From a checkpoint of a small image classifier: activation gelu.
Rows from block 9, named by matrix and row number. Rows with one number belong to one channel. Each number is 128 + 32 x the weight over its row's rms, rounded and kept within 0 to 255. All counts start at 0. Numbers have three digits each. After the name is the row's rms in percent of the matrix's.
# convs0: first 3x3 conv (model.blocks.9.convs.0.weight, 208x208x3x3), inputs 192-199, a 3x3 kernel for each
# convs1: second 3x3 conv (model.blocks.9.convs.1.weight, 208x208x3x3, transposed), outputs 192-199, a 3x3 kernel for each
convs0.13 099:181138129145111106125087124140125109184138089171195116069130179005089139061086131106133128094135145124113142132121077117125132126127134098124147037132141093118121134114121137145076144166128127144131112125135053114150
convs1.13 098:110076127104042104084048109094063091043000017110058072138155149173190137226255158138123088193144083189135047132144133081133133065099127162130118211163118202151121091124153060140156118135174187130128141126125150129126
convs0.14 102:135137130124134130122153136103102119126123121103104079136133117144132133129130138118072096129110127129122126168170152136148145122130147124126134127124129123121119027092093052107084042075087108132125129135128131129124
convs1.14 108:077129132063127132047128128132138155094088107120115115127143164124125127120124127118121126118119123093097114139148137141150146143148142056080061054088046022039006115128084136162128144160136148155146168173170137146149
convs0.15 099:102137128061137133027108130121131127103117125070095116135145128150134125148129155139142146122120155118112104125109098120101123084084132127135155129138172113122125122116132042099128096110073110141123139126086127075051
convs1.15 097:123086128128116133130116122119096084132133111139175141113126140126159133119147129127140173127125131126151165135115093132122104146120127076142139066136134099125119128131129113132135131109105117131128103128128126107127
convs0.16 102:154120119140109133156127138134144133143135151152116130162144129138135132118126120152193162089131118123126106092137129101138133123139129118129123130135131129129124129194204130214205165225240179165165183146143186159143
convs1.16 121:142129134132128143123130141141136138136131133127125128123124134130135128134136131133126125129123122129120122135132139138133148167142155125098075125102082128102107115125123122126118127128125187193195184187191158162167
convs0.17 097:160186135128128135128098205132130130106059099129125126052151134145144077095060159166128124138129128138149129088138128102127123140133126123132144123105120117129139173128139140138143173125132108168145127182142117111118
convs1.17 109:126071007134072003129012000136132139059067110087078085139126160130162146149142141130130127125121107113123120116115115123125123121120109133130094110126063035063053083128142124149115081126129053051057080100075112097110
convs0.18 096:138035071148029015144025000117141130112106088128131132146125132127130171127158162113119130128143128101095060142179122151157108134129118138137136132152133111131127114177115192255196091165104129127157118080151128120134
convs1.18 114:163137127138132120152131124133136130119128128123124123149129097129122115133109022119115093111105120118093093133120130099000000061000000139075081123076097144109121068104084127125141097128132133127100132132123111104070
convs0.19 100:142097123139073127152120128127148131066106112108129125148136130147137128129137152120127128136146138126160137107152157123153175097109116110117124124129110128128088169140107146146113173128128125138137129136119132124121
convs1.19 090:145124137139126156129138160255199182139146163131141168126127138127119129105107124127149157132135154091120136127128128129126125128127126136133157134136131120117121106128150128131148098118116132138129140136135124128131
convs0.20 100:128125132121124149101126136127140163127072066130124069158137120152139136119143179145152126144158143148146138136166172129131142145127138122127126128141155126156164047112094099125124025019012126118117129132130154142151
convs1.20 104:119117106117110079107114066123122122112097108123117106125110128108082116116114118122126109131129119125109096144134128138130125133131129122133129135147140120130129103110117135162118139159117130128111135132127134132128
convs0.21 106:123127109131132128142115130114131168080101145134092105146126059124134084097030119232145141189121126149144129172157108126127127136135094135116109128127125142140127094051015047129131076120125129126126122122128126141132
convs1.21 096:114110076105022056074016110182150140089127129131136150147112115121117129125130127134138129146128125181129128142129095144127072130128124131130144135136131133133150117132132131134123124126124128127122120120121117120123
convs0.22 102:147135125138129127127124128151144144154154172127124131192150126134156141119135165131056070108071095124124124130127124126128126086112124150136137129125128129131132127115132131135138136190205134128137112112119076066074
convs1.22 103:121100116122127130130180164141138149179175156177195150118123130118129134126119131171167165135141139130136140140127128144138130143165147147137127112101104122117122133150129128128126130128129143132125130126124109096113
convs0.23 098:139127136127129229124175255144167175080100128155131150157125055134116141089175255153119148128129134139128135132130126129126122119129119129124159124128118138127116118123127120159136126127126124126133147119130122120159
convs1.23 115:119088000121096003116110000135134133096083105122110106128125128125132161132160143132143131162190135126120119112105126128128124132130127129136132130140130016122087111114066057100000062063005062107108056089083041069070
convs0.24 099:101130114089150128110143133122126156109166156127128143133130118145164129132130109129138093120125086123128127129128156121123127052088099092109117125126083129126088066086121094128129113141133189159183152152194172177191
convs1.24 099:131132017145128089145127102048104134083099111110115109128093097127128125123123176195156135145122129113115138129145122122109107066119123133127113056034105000036129130112082119124125122137134113099116049064083070079123
convs0.25 098:128119129124127135124129128131139140127130126125134140138173179147155154194211202137107115135111105126117110058107125054105103065094117111064083127118103148133116147192158205249199146199140156158153153163191146127152
convs1.25 103:112126125127129126122126115146137131125121123109112120114105128120108123145127126054069122085096110114099101116101129123115128119124113122065107112048092125107121073127144013063125093086111118117101123122115123126126
convs0.26 106:162124129135118128136123106128130135124122121134136133124127112109131130096128118140152192128139190120131194092126118094112113065115123131127129124112115108082105162183203132140170157181233123106114112094117134125128
convs1.26 099:125122126118124123123128126115127134114118134123123132133128119136119086131120098144137134138132125129121118112101119126130132129132139128128132125125130123119115140169176131127135149136152130117108131116117130121127
convs0.27 106:152108114132000045168064069115108119112105123128134140098072080103084070123099051121128130130133130147166149125125095130132120128143105108069100117090095107101099093127131115130143094132143126111126128093128145129134
convs1.27 089:122107122126109118124122123094111136098108134104106128146136131141133129170140128128099118131107108128100110097104101120122124133127132122124127125124128119119124129132136125123124125121115130130120120125118079083078
convs0.28 097:122109181118108177105135174117120130126127116154128158148129120185162136130199179153061077163128114137122142128136128118137102106129129126075088121086074127084128106129135127117061125049034137146140212197142153164135
convs1.28 088:130044117134093135130120116134142169116129136123133144138139144127130145139156128207173163169174161105138113161131085134129127140128132128129143090127128097117105109116114119133125086128130029074122062115096051090101
convs0.29 097:130122161106127177137132212110128133101126159144142218128020033049146109120207131120125055132131112146172174155135130143128082088070068123123108135140118129093127058121131093125148113160207131131128121128131125136127
convs1.29 102:119102058120104080124109092129128136111107125111064115132129122128124125130128139171174172143151155130138127136114128116123120119125126120121122081127125077096121108100128080127124124100117071077085096089051095076086
convs0.30 100:080113133121130133071050129147116108128122123166124089139164161150141149104125133125112129128121107182105104088060064129087096144133135140090091122123104136116105140130127111113110117100126143199141140191133127159121
convs1.30 100:129138100119130078120132069101117121063071102035093103193201191149204189196193162109094056126121092128114091123132154099112124129130127107111062114115035099090000118104124134137101140140126126125130127133131127128139
convs0.31 107:073054132109118138110128153117128174127139143045045116137130107137158143152212221000000000117114095135186218134154146134148142112121124114106113087090102136137149123083032110076042085090120135122126160144152142131135
convs1.31 082:108118128104039121109122120125121123160133120131133131127121129127131134125131149129139130148138100110077105134129131112119122136133129133130129154134120142131124112127132078113125120123128136128131129093120130121129
convs0.32 115:141110112127110125139122129129132133120115128131129133128128129128131128131131128196201182146145149129136139114129129119137131063097125140130130132127121127113123168166152158142139154172185127119125128119126155131132
convs1.32 086:133151172127128134128128129139122138189145152230194192134127123139117102137098097054062108077092113067072091143154151132140144126132133167167153137143137101080070166140143148129132159128127112121111129133128131135132
convs0.33 098:155151143112119132085097127136125129145135128118105058134128112126119108103094121102108116063069094120108115129131131134138102118123109125137184136161171140130136220212226138157172130135137040097094028050030102078080
convs1.33 089:128125132119120133112128139156151136146145136150151153154129137128120133140134148157175185147160179155153182148140148130120139130133164137132132133133127143138138130169148132199172095131105129133126127121120125114124
convs0.34 100:101129120129143167140221162173137122128147134018097113099113125115084133059084065143145119146146124098124166121116106085083116085087126148127140128125130127125198090123112130127127129102128129137111124123102122084099
convs1.34 103:111062104118088104118115124120134136076097114121124124189169167187137135207140140156168172132163178120128132085116129086128128114120115107131128089065122098095090124138139140150149127116129131128125104109106122119115
convs0.35 111:137115127146113128153116129121128125105129120133147126137131122132133132124147151180211165169198151158177134155164144126128121093083106143135143135133146135133134147148114130145122130188139134139155129127131127128146
convs1.35 090:129135138117134141114132135166141150228173171237224191151158141152132129133082121120122133114126139083066092142140134135142133128129129129130134128127131128121127084129126088138124118125122161161134173180152132146140
convs0.36 097:127079040127010048137050054097142137018010040140128145137149141141158160146136133132131125159155129126150156177216216177200202114135159127128128131132122121099108149207144205254207125216157099113124109082120129128141
convs1.36 099:150177129127132128120123115171156167122124120103104112111113125124091092131090069154155141126143155135132155163144171149137136156155150140120128127116130127124135098129104110128131107128133163150167126125128060054083
convs0.37 105:107130125120152136072141131136137130143131127155138135132133111146174187142166179137125140129130117158129132122116142129148162120161189090091111061087102114135127122112125125114128124105128122120129151159151127132128
convs1.37 094:113107127111099123122112128156170165127146156133157167135131146110103150129094129097098203129122160125112117127126119118112076124129121112104125107098113124117122110106118108117128117114121131140180135138186156160192
convs0.38 097:161145107176094055146001057131134136115127144041004071109121061133125112100114162127115124137122115120121094160165119179174178163154131156117128138140098132160082000138029127249134119201124110127133138129123141127117
convs1.38 104:133143153135127128141150131150129123125139123130183130199131128137112046132053047115128130131116112129104104129116107053000015053000006181153175148148165212151175058135122115158125060127111119122113127121119130120125
convs0.39 102:120107116116087099128122119165163136128132128128127120132123128124125119124121116143129111055037069000000047096124122074093092118076093130129127144131140124104134175195178199232210135163210131136173130144177147161163
convs1.39 079:125138161130131154136147172091106119119102108128117115129134143128132109152113064131133143120127131111128134113056114122101134081083125112127143105116131122139204135130156107000089127051125131127125141139146142135144
convs0.40 096:134106153084084146058088124086113113100092092123135145125123126109139177136157160064129110129134116164133145124130125119131111127129106150165165158168165143144143056111116047081113151097131137099086127117114135130130
convs1.40 113:149128113161125111128126124133141139127131133125126129135128135158142140126145208142140135173199170172187136142134141128110114126128126149168150146148147142139135047003019064128116080132115123130128124129128120128127
convs0.41 096:093128126052125154073129165082119129108118099127104126119100101211125054131120123134074061133124069171141143135131128133177122129126098130106086135122096129126107143106123039069110067063134134138185166132153129149119
convs1.41 111:128128125127126090041094074146131140117093116116103122129122132127175135124185143151132131130129120132134130126122120129126127090119124102128128090087110108106085129123123103127132121115122076079044066101097115131129
convs0.42 095:092113140074143136096159136043121132065074116167136100132095155149134147163129133145000000217093079240131155242129114255199150186146130125088110099095127113113139122112118097117126043063128165150155170151129150140123
convs1.42 095:095062126092062135096062128198184212181128137174124127148088105131122109120121129127102121113103119102092110118128125029127126000122141058101121048081104120129135124127139116132135116128132149131121157132129172140131
convs0.43 102:129141184104095130100104053129108125157124129016040083115181212124197125126126027168161151126061112091107128149142126129124124126134131136129121075110120079133184163126119200137143118111129128144164144138128151130072
convs1.43 125:106082000116076019120085063127127127129139134134132127105120114116112092091073104143139128126123096124125117121110084118096085070077073132127112139138120165178138128124132138135149132151162107110111133131130128131128
convs0.44 100:131216241056123128050129139144145128127137145121126138146122168132116130107128117107107128129127086143130030129124124150140094134133122140131132129107089129107067143129116128125120103065103115135141098127135110114117
convs1.44 102:133129134135128097127100049203184175192176175175160138151120102135126107127131145083112113109121101120130121132148146141149153064114125129138128137156135141165138144128125131129125180122094104095096124129128107106115
convs0.45 106:049108129112116121115077101117124127119121118032060043132165142129125127162143124084041073123106134139129129099127129124119123111070080135136134144132133098117132110055067106069088129140134124130124134155128139144130
convs1.45 092:124139091149148114160188123126106080147134109244219150123130172130143133119129136200176128145136134148133121103101122103108125124122158136137129123129111125088094145144118159160126010051074127127122124118112125114105
convs0.46 100:129131128129126123130069108045078077086043058125090054094135119163155137186144142184141127167139119134134130123118098129129126138129130166135138142130117134125116162129127132143141133169185132153149134135141150141148
convs1.46 099:096110127111124124106124120130130128133137130131130125127107107127088088144124114147140128139132131129129187127128126128134126132137124199191188178161156170154159142156132127131123131129125136142143122115126095099115
convs0.47 104:151130071159037106134000056089055117122131083128151104117123059120000101137114185090125128132129130169120130142128084164125128137129104043118149021135137099118123145126149128118100129127127112105053122123124125120127
convs1.47 085:122129108130130114087098077132129135127126134130133149102130140121133142147223184146149138167145140171140128093074125094088096044049049170160134150180145162149141126139192122134129133141142131114110137128127134134155
convs0.48 103:138128111140103109160125132113132122136147142155166147123122117120119123126115134165142127150158127136146133084061091055073071052038058122123122117117103121129124139132146127150152120144141119121116120113117122112105
convs1.48 094:116127135124139130121143120134137147142146145148150151128177171131144147140135133030000009069045028079064067139127128130124114128132131128132135128130132114122128132135124125132128122132132113122121129130129139146149
convs0.49 100:154138122166134127167127128143119116178121130184134152129104066134109084133114102155140180140138143134118128053131139107134130097122112168152147154151123137145126147118255129120227127128226163126114133117128135096123
convs1.49 103:077124119062097123036035107164201173142204205136186230108097072115115074115121067115138133156141147161131120133184187126137168143140133132144155155172163174171156127129137135127123125127125098120131089124131111128149
convs0.50 101:144144127140123115128068122121115115053087059089092117125128132124130128110110092106107100102119106142165128099083099090094102145135131139188209145158173131138148031088106009064075174122120126116109122119119182166140
convs1.50 097:150129131170141131142150119173176159139159146141152149128132155128133162129134148085112050135131106134131118142133134130129127118130117139144132159173141153171131051094037134153100136129093124125116128128127128128133
convs0.51 097:151128089154120112174129126116127138139134143144131129131144132129129129120120118153149132151134108152146122173171158175150129133110087137129123126125117126131137138154146133143142114135138131133135116115122121107110
convs1.51 089:142145155129137138113128101219221189203205168157161129146143151119126135128114132086072057115106101126111116161172153193178150188158162132143140139145143126129132129136130134196148143193170123129161127131165159176198
convs0.52 104:140173136158157128167158138126125118137143130149150145033097089066100074070073067100104100110122098091117112135135132152142150153143165188201151183193147129133117088126125123142147102129130115128133128131139128129135
convs1.52 097:150162153139164142136186140187192183190185162172170140127104118116088111126107117129135132135142138132129128134147154124128133147143144133136135141150157139146152099134123125196150111145128103118124093116129119128130
convs0.53 093:127086148099059091091077134138149139130137133172192169057121189151156126135101144141131081160135120147139132127114159129124146126126139094092049127064077132057050173131071158112078127131029138152161138168224170138180
convs1.53 115:045067070090105088105084079161187162105128117073117116116128122144191130160153128144138117157131128130133131098100101126125075126126090138130125131127088127106098096113166129112130133111131054070055077090076097121109
convs0.54 102:157147171127111128126114170132130128117098130134111120124114119124121116148131127154131151135072089154129148122138138125131128133136132136119162125106119125122122118127089109135082037126000128138117097119103143152127
convs1.54 091:133115130153120096140123081124124125116126134135144141128172194128219185120173152188149149147148110125126092131126086156127127134133055089135139084145144093140139114140132151140140126131134064101118125139128115128153