From a checkpoint of a small image classifier: batches of 384, 194171 training examples.
Rows from block 8 of a small image classifier, named by matrix and row number. Rows with one number belong to one channel. Each number is 500 + 50 x the weight over its row's rms, rounded and kept within 0 to 999. All counts start at 0. Numbers have three digits each.
After each channel's rows are labels from the 100 images, of 14848, where the channel reaches its highest value: "patch colour" is the nearest of a few named colours to the mean colour under the peak. Only what is clearly more common there than usual is listed. The data: microscope photos of single blood and bone marrow cells.
# convs0: first 3x3 conv (model.blocks.8.convs.0.weight, 208x208x3x3, each kernel summed), inputs 70-139
# convs1: second 3x3 conv (model.blocks.8.convs.1.weight, 208x208x3x3, transposed, each kernel summed), outputs 70-139

convs0.179:487511419507492483505483453486476460514471522514498474279506494510398442542465533505512496481512491455523485415508431554496571488508484504508491648508497446431454562545631459508479480467508499375485510564404475
convs1.179:480468474499496519465473363411433461501444475384547495697520498497510498490503508493548509588437460499499511526519493534505500536396540506490486447509528514514450496480471440469483515485468520489499478525527504
patch colour: pink

convs0.108:485372531506566486493452476518481465455532409477480525415498474488553548564467477524494484500500447460488485484524497480586484491449468490403504477496490485469527432381480493488526465472529412532509420535536409
convs1.108:473501459488492432373488415443524440456475484482509431496532397525438538425493450479563453527523488434460563406505495516506441515484482514484411490489498464492486414503548351487494408518485620417502442503547607
patch colour: blue

convs0.114:534497493435534471468449310420509457521494565497486498522434512438476480500525389479499439436482527444510516517528669485503574394471486474447498477482527485531504552472525470569556481341528492508475507406466521
convs1.114:737504527468375510493526485458499544460534503479582529479500462419494474388492507493488498425414546470483515497508539466501470467589486496492493500535684456500543492513366493507428478518685572460530497493507498
patch colour: purple

convs0.34:536530494477476509484443499502433488537475493421462454376513450483547421494517512510510513497544493444532453404561484655466592592411367520469521443483513521480488592499498519494561566556550501488545383458469477
convs1.34:506401458543488470484535519503294498506495451503511475506521567517506528476520470499469573557396475517439482452656485525497492463524535542512442535554611484543477498507477490523460543479495458437482427541601447
patch colour: purple

convs0.197:457508494498456464533540496419491473452436484542511510504496489548451538506495555515540474439394495529502508511483449489570436508470558479560483489448478496426499483524507461526450492470500546444376474462413527
convs1.197:540460493503517476515490499509526466502530493273554476510496487458602460513460514484500504534502514510405497496495524448401428493479473541489495512514521409277483504488394490496476489545535508457407490520370490
patch colour: grey

convs0.168:518425518497473475491492503380512461488515480461510551548483510492514485636465520461456355467414518489467525562520500402526475476506422396517563441534504482523432516529483448492462506405511479512478511458486539
convs1.168:523467450483537441450509495482487461693423530523362452457472495458522517493512509517415501486481511474449463423535492525508472502461531455500489514480573524545507503483501503494487565487482425445447478507581468
patch colour: purple

convs0.3:470421480522591545484475431506485486485522483523501559322489477498526507519348555516515496528527465438488438434479482497672509518462500482480499594532496502451501581423553393417497499505519503493495299500512463
convs1.3:484474425470496498442498375451479410495457458422520491548502470459425617452514475487523495524449491496476505507489478438447451485510512488486462506459503454510526429521438433495464476451474568552522480518488501
patch colour: blue

convs0.24:506517451522502457484459494515463446619507469470513486494517477473516504547438535510527482463518538499528532502481558402469504485489506459530516392449522550586505593387510318471492560446501355471525467415499547
convs1.24:599438466463481479430581529489509423491554491499598484492521476508477512490543494502521497507434555444461465509506506526501422360603535466491409541528545467519533457556500469519418487489580531464485493516502532
patch colour: blue

convs0.83:497531540503491497482522509507541449539503490548489494582500514500494518500513476472518496505499484520476538520487495555328590561583473490497496554505485481413510509527576538518470511527503539504554606515500425
convs1.83:511460484504583467502492556520504465516516484498485510452507514451509501502504524515435555426505498503352450506462488302358464490486519453503499508480499490486512514494477494484484496495495498506498494505474371
patch colour: blue

convs0.32:469522460468510564496470409484496516497462504513423476464501492499516498486506434517566440507495462491497458386581498538350540560450492394537507370469482497460484553448523487535504511523474513481513477456464541
convs1.32:507451682518477387443460483464517496464528496483487517471416545473554416463405558553499485504500488538485559509533513456477461463523535549477495544531523506473601536514527393427565470490514471483546490465499365
patch colour: blue

convs0.193:475477420606509491546452516529522471489518423427558577503531456488504476513453600445470575474487528601502550596449531386575454512463518529434484569523544511520515552458427386436499504529526489510475496519548528
convs1.193:580484607535479509497471488466436475529522479424442446488504474517505496416574501537525527496522520420583521403548514636512472524526467521543565538598529517600501516514565503490458490407652569465556587503522547
patch colour: blue

convs0.129:478502493505456456500494505517505457420447436510480513503446447527507328546508495454453497487533516494481481503503407561501445406524430500511453561505492411404480529511516493530471552551488518466486500539392492
convs1.129:491460465477508494473483460501437449506501459441587508513526507488455548585502511503451448523589531509492498527476473537502535559441512514330439508522493456459566425493456524525489543382501525513532525495497539
patch colour: purple

convs0.67:496648581501528527472533494573503540524496512503482523498510478423498468497495474513537532504499533516508519487409533511499549485499393576524328548490459485494480497473457493496394453518471455472540505373477530
convs1.67:518491452559509479512589632579477461487521466495511498496662488274491520561519460522481592489584498536483517496501492442509488525549548503482507540517439473495607506504478514501507410438511513546540453516488512
patch colour: purple; blue

convs0.63:590529510495425528483476503494355492414523575511489471377489628527512470469506514510558493507499568497502537447523390434406480516473475501576536611523554452501494480525537539554542488501548576450486503533460529
convs1.63:473522495497522544456460439585507499525452366423541418467606441573508457660674524510522472511500455566492545518581506499507460583523520525453498469503472549485450555492387498433369502544521487514507575518565541
patch colour: purple

convs0.173:489536482494551562426499507508519511501517506449484520469487484470511529535491464488490478476497536495510536499509506451510477448456462500420525447504506473534506469300413498477461478497462323552560500355490472
convs1.173:533540468498508497400567459519505524464516488510539470497554415496466470503502420542542445478539539468483555455539483450569449476536439519432380514475503431481532534614610419493465407476517546424521483473523573
patch colour: blue; purple

convs0.36:544584531519490449489534509550537505471487434503513529501510465479485412533531499492497557526509494544477512515352537551550486432492413537384422538480489483494543455499438585455504521465492381458436522450508514
convs1.36:523514497529474467505674695508514523410509497494534531475573502434470527495490481565500504467497481558415492569505533502523478484537560465466481490511489431491541448524506578455458355465576494560477487503487484
patch colour: blue

convs0.17:523435552477482483513464534460493415528523497529519480490524555482529501561487516445469474485448566451511521500518496434508561518521468442401515491487516510431507445513442512514403543462511515507594442544478466
convs1.17:495455500520764452451502483491463458633473481459430486454525528480590509497525504500473593519500497511467508422531489497489482449487494489563519496483494522544516572462559495488506613531458473447496502534502455
patch colour: blue

convs0.96:506505572489489491500519521477500519504487567546571631600507544479500474530465499514443482517484534571531549580518495378441517545540422465492476464499509495452462502603535494443462486390490493486502521465497506
convs1.96:499485512515710425483514507495469477720482511459449501459567511419516521487509541500475589513489496512432493468508473419473434494477535480517487520445487510552509495495505503469510545546475400496493510541510449
patch colour: blue

convs0.149:501486443520575491488510478488485521470465499535461489480506526542503503587512481525562497406432480463492448462470486580503477544474655475542490475476531431396496476489519507548515447489512573450491498486426490
convs1.149:468515493540613525530474486499521550525520525242535487516489519464562461500455491497508483563579512522454519491503500468538529561453545592546524500504322474436487584507537476540446492514476518491489523535402506
patch colour: grey

convs0.16:498406474524516471512490514490522474438494436535528586515505464616596512710479517467497498482442545507473520543469513393542490457489511454466516505493512539569478399509500459496480431443502467507507538536501504
convs1.16:460471380486511509496405488424399464605478503535443362477425509497494417466513525498533470591508493443512490448565479577511488564426441505551533454542557529502491501472510519401481522460419557476500471531606549
patch colour: blue

convs0.171:529496491528507444493414494492424456499503502492498492408477486489518468520527478512446469484526426481507455460566453536523443537420503478326532448467487546510487585409514516450522490465521393566564454467494459
convs1.171:527368535490497516556459505384470508511597511499523628456488467489440525446591429442484531495501435431427492392558452465542417554563458531482416531531504486519471457558620487427391392549608493395516511488417541
patch colour: blue

convs0.7:456570446441534574410458433516500578476520550454449495516486550431499482451504488520499522519494567518439484507439455490420510484491461510557634403515470522493467474475493495588489573531490465511493559437401535
convs1.7:523461527493493415566481474530476535481509475466533485451503482452412505536532496575353469504467473470471495459508489455565500506464502514384472451497442440458543469465459485465562364479495485515471460476468464
patch colour: blue

convs0.50:480421507559605508506459497533467468464514490505518500519535515445481589502498502555582525522554446503555425493470473589469530488500397536491479609502394504467578444482481491486464490507502381514544608498484384
convs1.50:519498448485497495531518500585494435500506476530540494475513538387464509535400506528497494436517489497475421510472509504503487478500483360455519511502503373409538500513462507507511348491493503538496476513397485
patch colour: blue

convs0.10:492540473464415601470558462480501525498497501451465412515491543448442484460537491522499485540492475470535474442566497490330526531485518419536520416529547499567489535352376525564471485477492501528517622451471561
convs1.10:521490528365472468494490531482637496496526502552519509393330512465508495527431495569299460407486507495493432510472489464520493367548513455416450420477507504512559515543457469516540494497500449476501414406480411
patch colour: blue

convs0.135:454516381524524485479500487489492481472478507513498491448490491555511498508471531481635478493507498490482501451480531581395543521488489491557470616500460468478492485564626440516431484451479477436500522545515472
convs1.135:422461513547481485486529411470472446501495486436537441525522485496610424466535531417544510527498507518477515457493499502451462577448465539504552443485506516492516481433445498342510506504497514467495492511515501
patch colour: grey

convs0.91:465440437511485516527438519402466512546527539462468460470493505478447548470548575479524453497461446480487523455565501410399503573446557353495551439502485507571461555374456561573491528488493520513509506503493490
convs1.91:466467501494492400530568542514560468529510566531483522492413482609590527471503498564422533469483490502474487492498482461531463400583519526511472565497461535618542502518523557557496562493501444501551524582517452
patch colour: blue

convs0.156:477506476503526455484492530465487361467419510512490425420521554518474538425493523527658451506489482488494528381547504530538490527432502530500489526529432483401480498433577470522519442437483520453540445506452492
convs1.156:442515520675515491530486452510521485545500502507518450493514476578668393419476525406518549511495516587406508467489471466502454558476459582539538453468421503496494518467506501370453505508515520496520503505506508
patch colour: grey

convs0.6:467507473498508415496490571513463540490511516549611596493547531525471515479484494543525515557520580495499463494499529444446468478527546403512479527490516513468420486568521497481486449485474540491429540542481552
convs1.6:406421437469553453412505293427484489561465506478482481534386567499509490518540445445517439505498471454473486483557463505486498412414528483577567315357410491545487516487538509506527547463448476526391501523517531
patch colour: blue

convs0.47:500486499384619486495436499480493486469500486527382498509531499611592512539462516474491504469503504474484515506501498461465462387538578502482577451475506491534503525420428509563510543466524446482317492515512411
convs1.47:500501502335475514539494530420479480499571605507499498490421371547455554498503507459481494391442453329528511439440507529495485518506508513502473502497485502509489506493490460601447504509559491498466394504502531
patch colour: purple

convs0.207:430547422531368586510494505500502527531497525461576575497535476496499532512485578495521485485483534516530531541569545394564537513404456495570529456494469541478511572457490411597522488502429410494537547435499588
convs1.207:620427705481483419388470518476492519489702500512481453488462478521596452469589512503429428482508524456507484469523476500496501480528496530489476461499663499552567447470475521481546490519674502499462516487512526
patch colour: blue

convs0.71:485458511621523481521527506514647440488511449535528516513521439332346594417546474539471512579544486520516494502353539491556489482472515510485497617529409498432569446474472505432489441490500431470506478474503517
convs1.71:526529514491383497566497539551518481443493471495526483440477498502384509548252576525514499411504478480441412505484509577502466456519421302479493500510469484441500486541442495467532467510501472509502448529475491
patch colour: blue

convs0.33:528488518493535437474500476511532460446494413496484527491482481434505477524463500538460493559519460503452470505423487516599416379514396572430483490514523498514531479480431475450479477475503301513437508443506488
convs1.33:501497509544486434489510556479458485492514460499489488389496475509446513458501494526561530545491534406506528338562511495546491513517477488562458550509499482530623513392536549496517436475518628352537460547519517
patch colour: blue

convs0.170:543473490513487506565496539506502520449498468487575646509513536488606470607419500538499486513493557503506449508539512454536539554454428489421532504498531536470497484541457510426460518443482489503550484547499502
convs1.170:471504458523574413483533498490417424618544507510408491488535506475501501449443480506508497533498534500447502489496486494508478456523518493506499499401528514503530518508508499405508545524504453508487485535494480
patch colour: blue

convs0.196:508425555501481481518520558415500517490491532487517529543511545506514490515495552491499498495432510517461560558507490266523499533512498495480450483509509435492500369513510502459489444456470472460524500521492519
convs1.196:383478500565614474505461493477493445617397512502398504497503481496545520487500479492503554538474488484480471473500477522508503498449494496544508518332512530559501655502506499449533633555420443485489533587513482
patch colour: blue

convs0.79:495442463552508448511485492510517436423485490504508491506535491422498579510562448488546531486472505520500456497482482620470488461569317548487487577506467481478567502454473535482495505522510432559502656515452479
convs1.79:564496486513510490503545493596498476534453464539532491433541615394489498516353570583519527410527504519487482530501516528497524535494451380468509500504497484363516472503461504490456339489534485547505529501394477
patch colour: blue; purple

convs0.122:510424496503529419487446505462550412409486443517499533514514534534508511517521514504538482515521499536496494544450520459543423433477465592403501482515486519488553441498451499483533491469489466520479490402560489
convs1.122:458508531649506457569444539499523439515482438485473463452493439592498351413501529483506529612508523526497521401509490538535437605511435576562496545522476516465504598450535526375508514509488634444572505510521579
patch colour: blue; black

convs0.52:517460411535480514571455502508522516471500415482526631512517481497567491610407500539498501495486529505517468519543500486509537545425448440510534510462518528497501553538473377447481549494484491504546499548497536
convs1.52:503483471494503336479547488488500424516512482521398462483507496511500473457570466513471469507500525462483510493502486492503432465529527477503474499482524500497513452505506507407517522502490495522484426509491489
patch colour: blue

convs0.44:504525603510516418514493523505508386468490491604490500561492508511498584455517506495455511515496528523526560539399483519361521498576425520450476588512498484480554500627529551503527513537504537437479520532504445
convs1.44:506440478504558476598424651529423457512500472495501519426502508487498518498520512499479563466495477496386443492516474418372442518456501465532525508486482489483485491449510585498434495505491502498496507525429417
patch colour: blue; purple

convs0.46:552441610494482520520514520414527523493523517496500528536509523521496528552492514506440487504440503520448584542512496315517522552526491459504432472507559443525497461528548498505513492478500500457518507512485530
convs1.46:422468499500608443493475533468479449549475522500424551480507482478591507515555515481451578492435481484474455453548461522502396474462540494570492504363530516592509512484503528485466648518457414490453520543510465
patch colour: blue

convs0.60:495435514526511530538511495511550491495511444511489496501497488363397577430590491543493506570559478496567440461416545536526559498467398507480518570516441529385550496487475498480518526515513428488550476485551505
convs1.60:540462518456486461537507568493484404501506479534554501426484460532419498499359592494500505462451472489472398512492501606502488452504468372497467507513527438470473544524461494463562422507506503481474454523467492
patch colour: blue

convs0.145:506492473497504620505406497522501551566499491486521494495500495495474618486503488459505515504523456508560461485389597531494582495391415492459455544496554509448463475494462468484525484571508465505539560525620534
convs1.145:507508493451536442471480549503483394502506523574504311465496478585462492494478529494571478461562488382491493496499497566510475487513463487489488558556499466550489526514491499456566457508501526540483502507464489
patch colour: blue

convs0.56:489335503527562529517517500534510467482516428512504494522503477496509536534507502527507518515544442498540454498446485609494461428531445502509522522497446525492595479483447502512489537526522455533518581517465282
convs1.56:512479524496521495500502496551495472505503455507546534469507516488507501508385541512522523423505511517464421527476491510488491500494491353486475514496492462429491502496491498498492460482485478522503493505364473
patch colour: blue; purple

convs0.55:463337477595533436584441535509475481501516437441519519516507417447506548462467482476522533502518476508420443524461477501493488552500519471474587563502499482475516519483384535471465511594525509553490484693437413
convs1.55:478435512481534490620491484452559472555540467489490469445551464487408563461449562602499547413434422420486462395519507503562516498510587408464477505465569521548530453484351438509523509472551511503462487557517516
patch colour: blue

convs0.191:480490521506544446532512489522507434464504438557520506521501475454508559575499511541417507569520460510473477521431489573573476429464396569464454588521467497456532457547471487487520495509528340539369514570546478
convs1.191:493440490513488434549435524472345482473509437495498523415484494471397521463500469485505543516513510463457504396537500485500512507507511473514438508492482469489524582431506563478492430511508528414505413546473483
patch colour: blue

convs0.143:487531602466490472485518525456514339505493522566502527562501513479491495483496487494474486525485587522553563570454496433378605556530421473382483505519492484409525502593494538443485472436479532471555455508493452
convs1.143:502460505523676437513521558507475466582493485463475489460558515437516514499503528497464627484497493505367488469507462394441453476485525465522499519484493505521517514491509498482517521529445476483493519549496413
patch colour: blue

convs0.184:361566446498533495444518480493461490513476566522487480486473524528519589401476528465674484483557526489503527466481506701464527488458455535542479493491378498469476545482591447527502499458491437454485524518450483
convs1.184:496487558535536514507578478456489481514531493499520403473570484494622412507658538499497500513469565525458502448474527463465463506509513547500506527502504488503567495413464545377499493428503571457548477517527479
patch colour: grey

convs0.30:492513461445514491483568418485483530491521504330423498481508461412577483521486450464617386476542510451536472465453569561477561511506444512470493390479480519487500641468550424452478581418513413467504492490420498
convs1.30:586485519418515496491564495458458453484544524492500492481504483473487493420560453516473500495418562460439514473475519451494444493597544446471411514524547449493555470512422471492470414512586526426516395514453489
patch colour: purple

convs0.111:497469494492473546498482512523478538499536493479479547439516507510522517698522553509463519482542486468537515461501446472478521486476552454544520473517514493510494587229468503435467502517497307517628496508479448
convs1.111:501460439478542536463548461469493361566516437520547412438523465472500531431539474511495533461547517454408437422532491413569397485473484481571438510432506415535545506650531435529501547473489501479454503506457552
patch colour: blue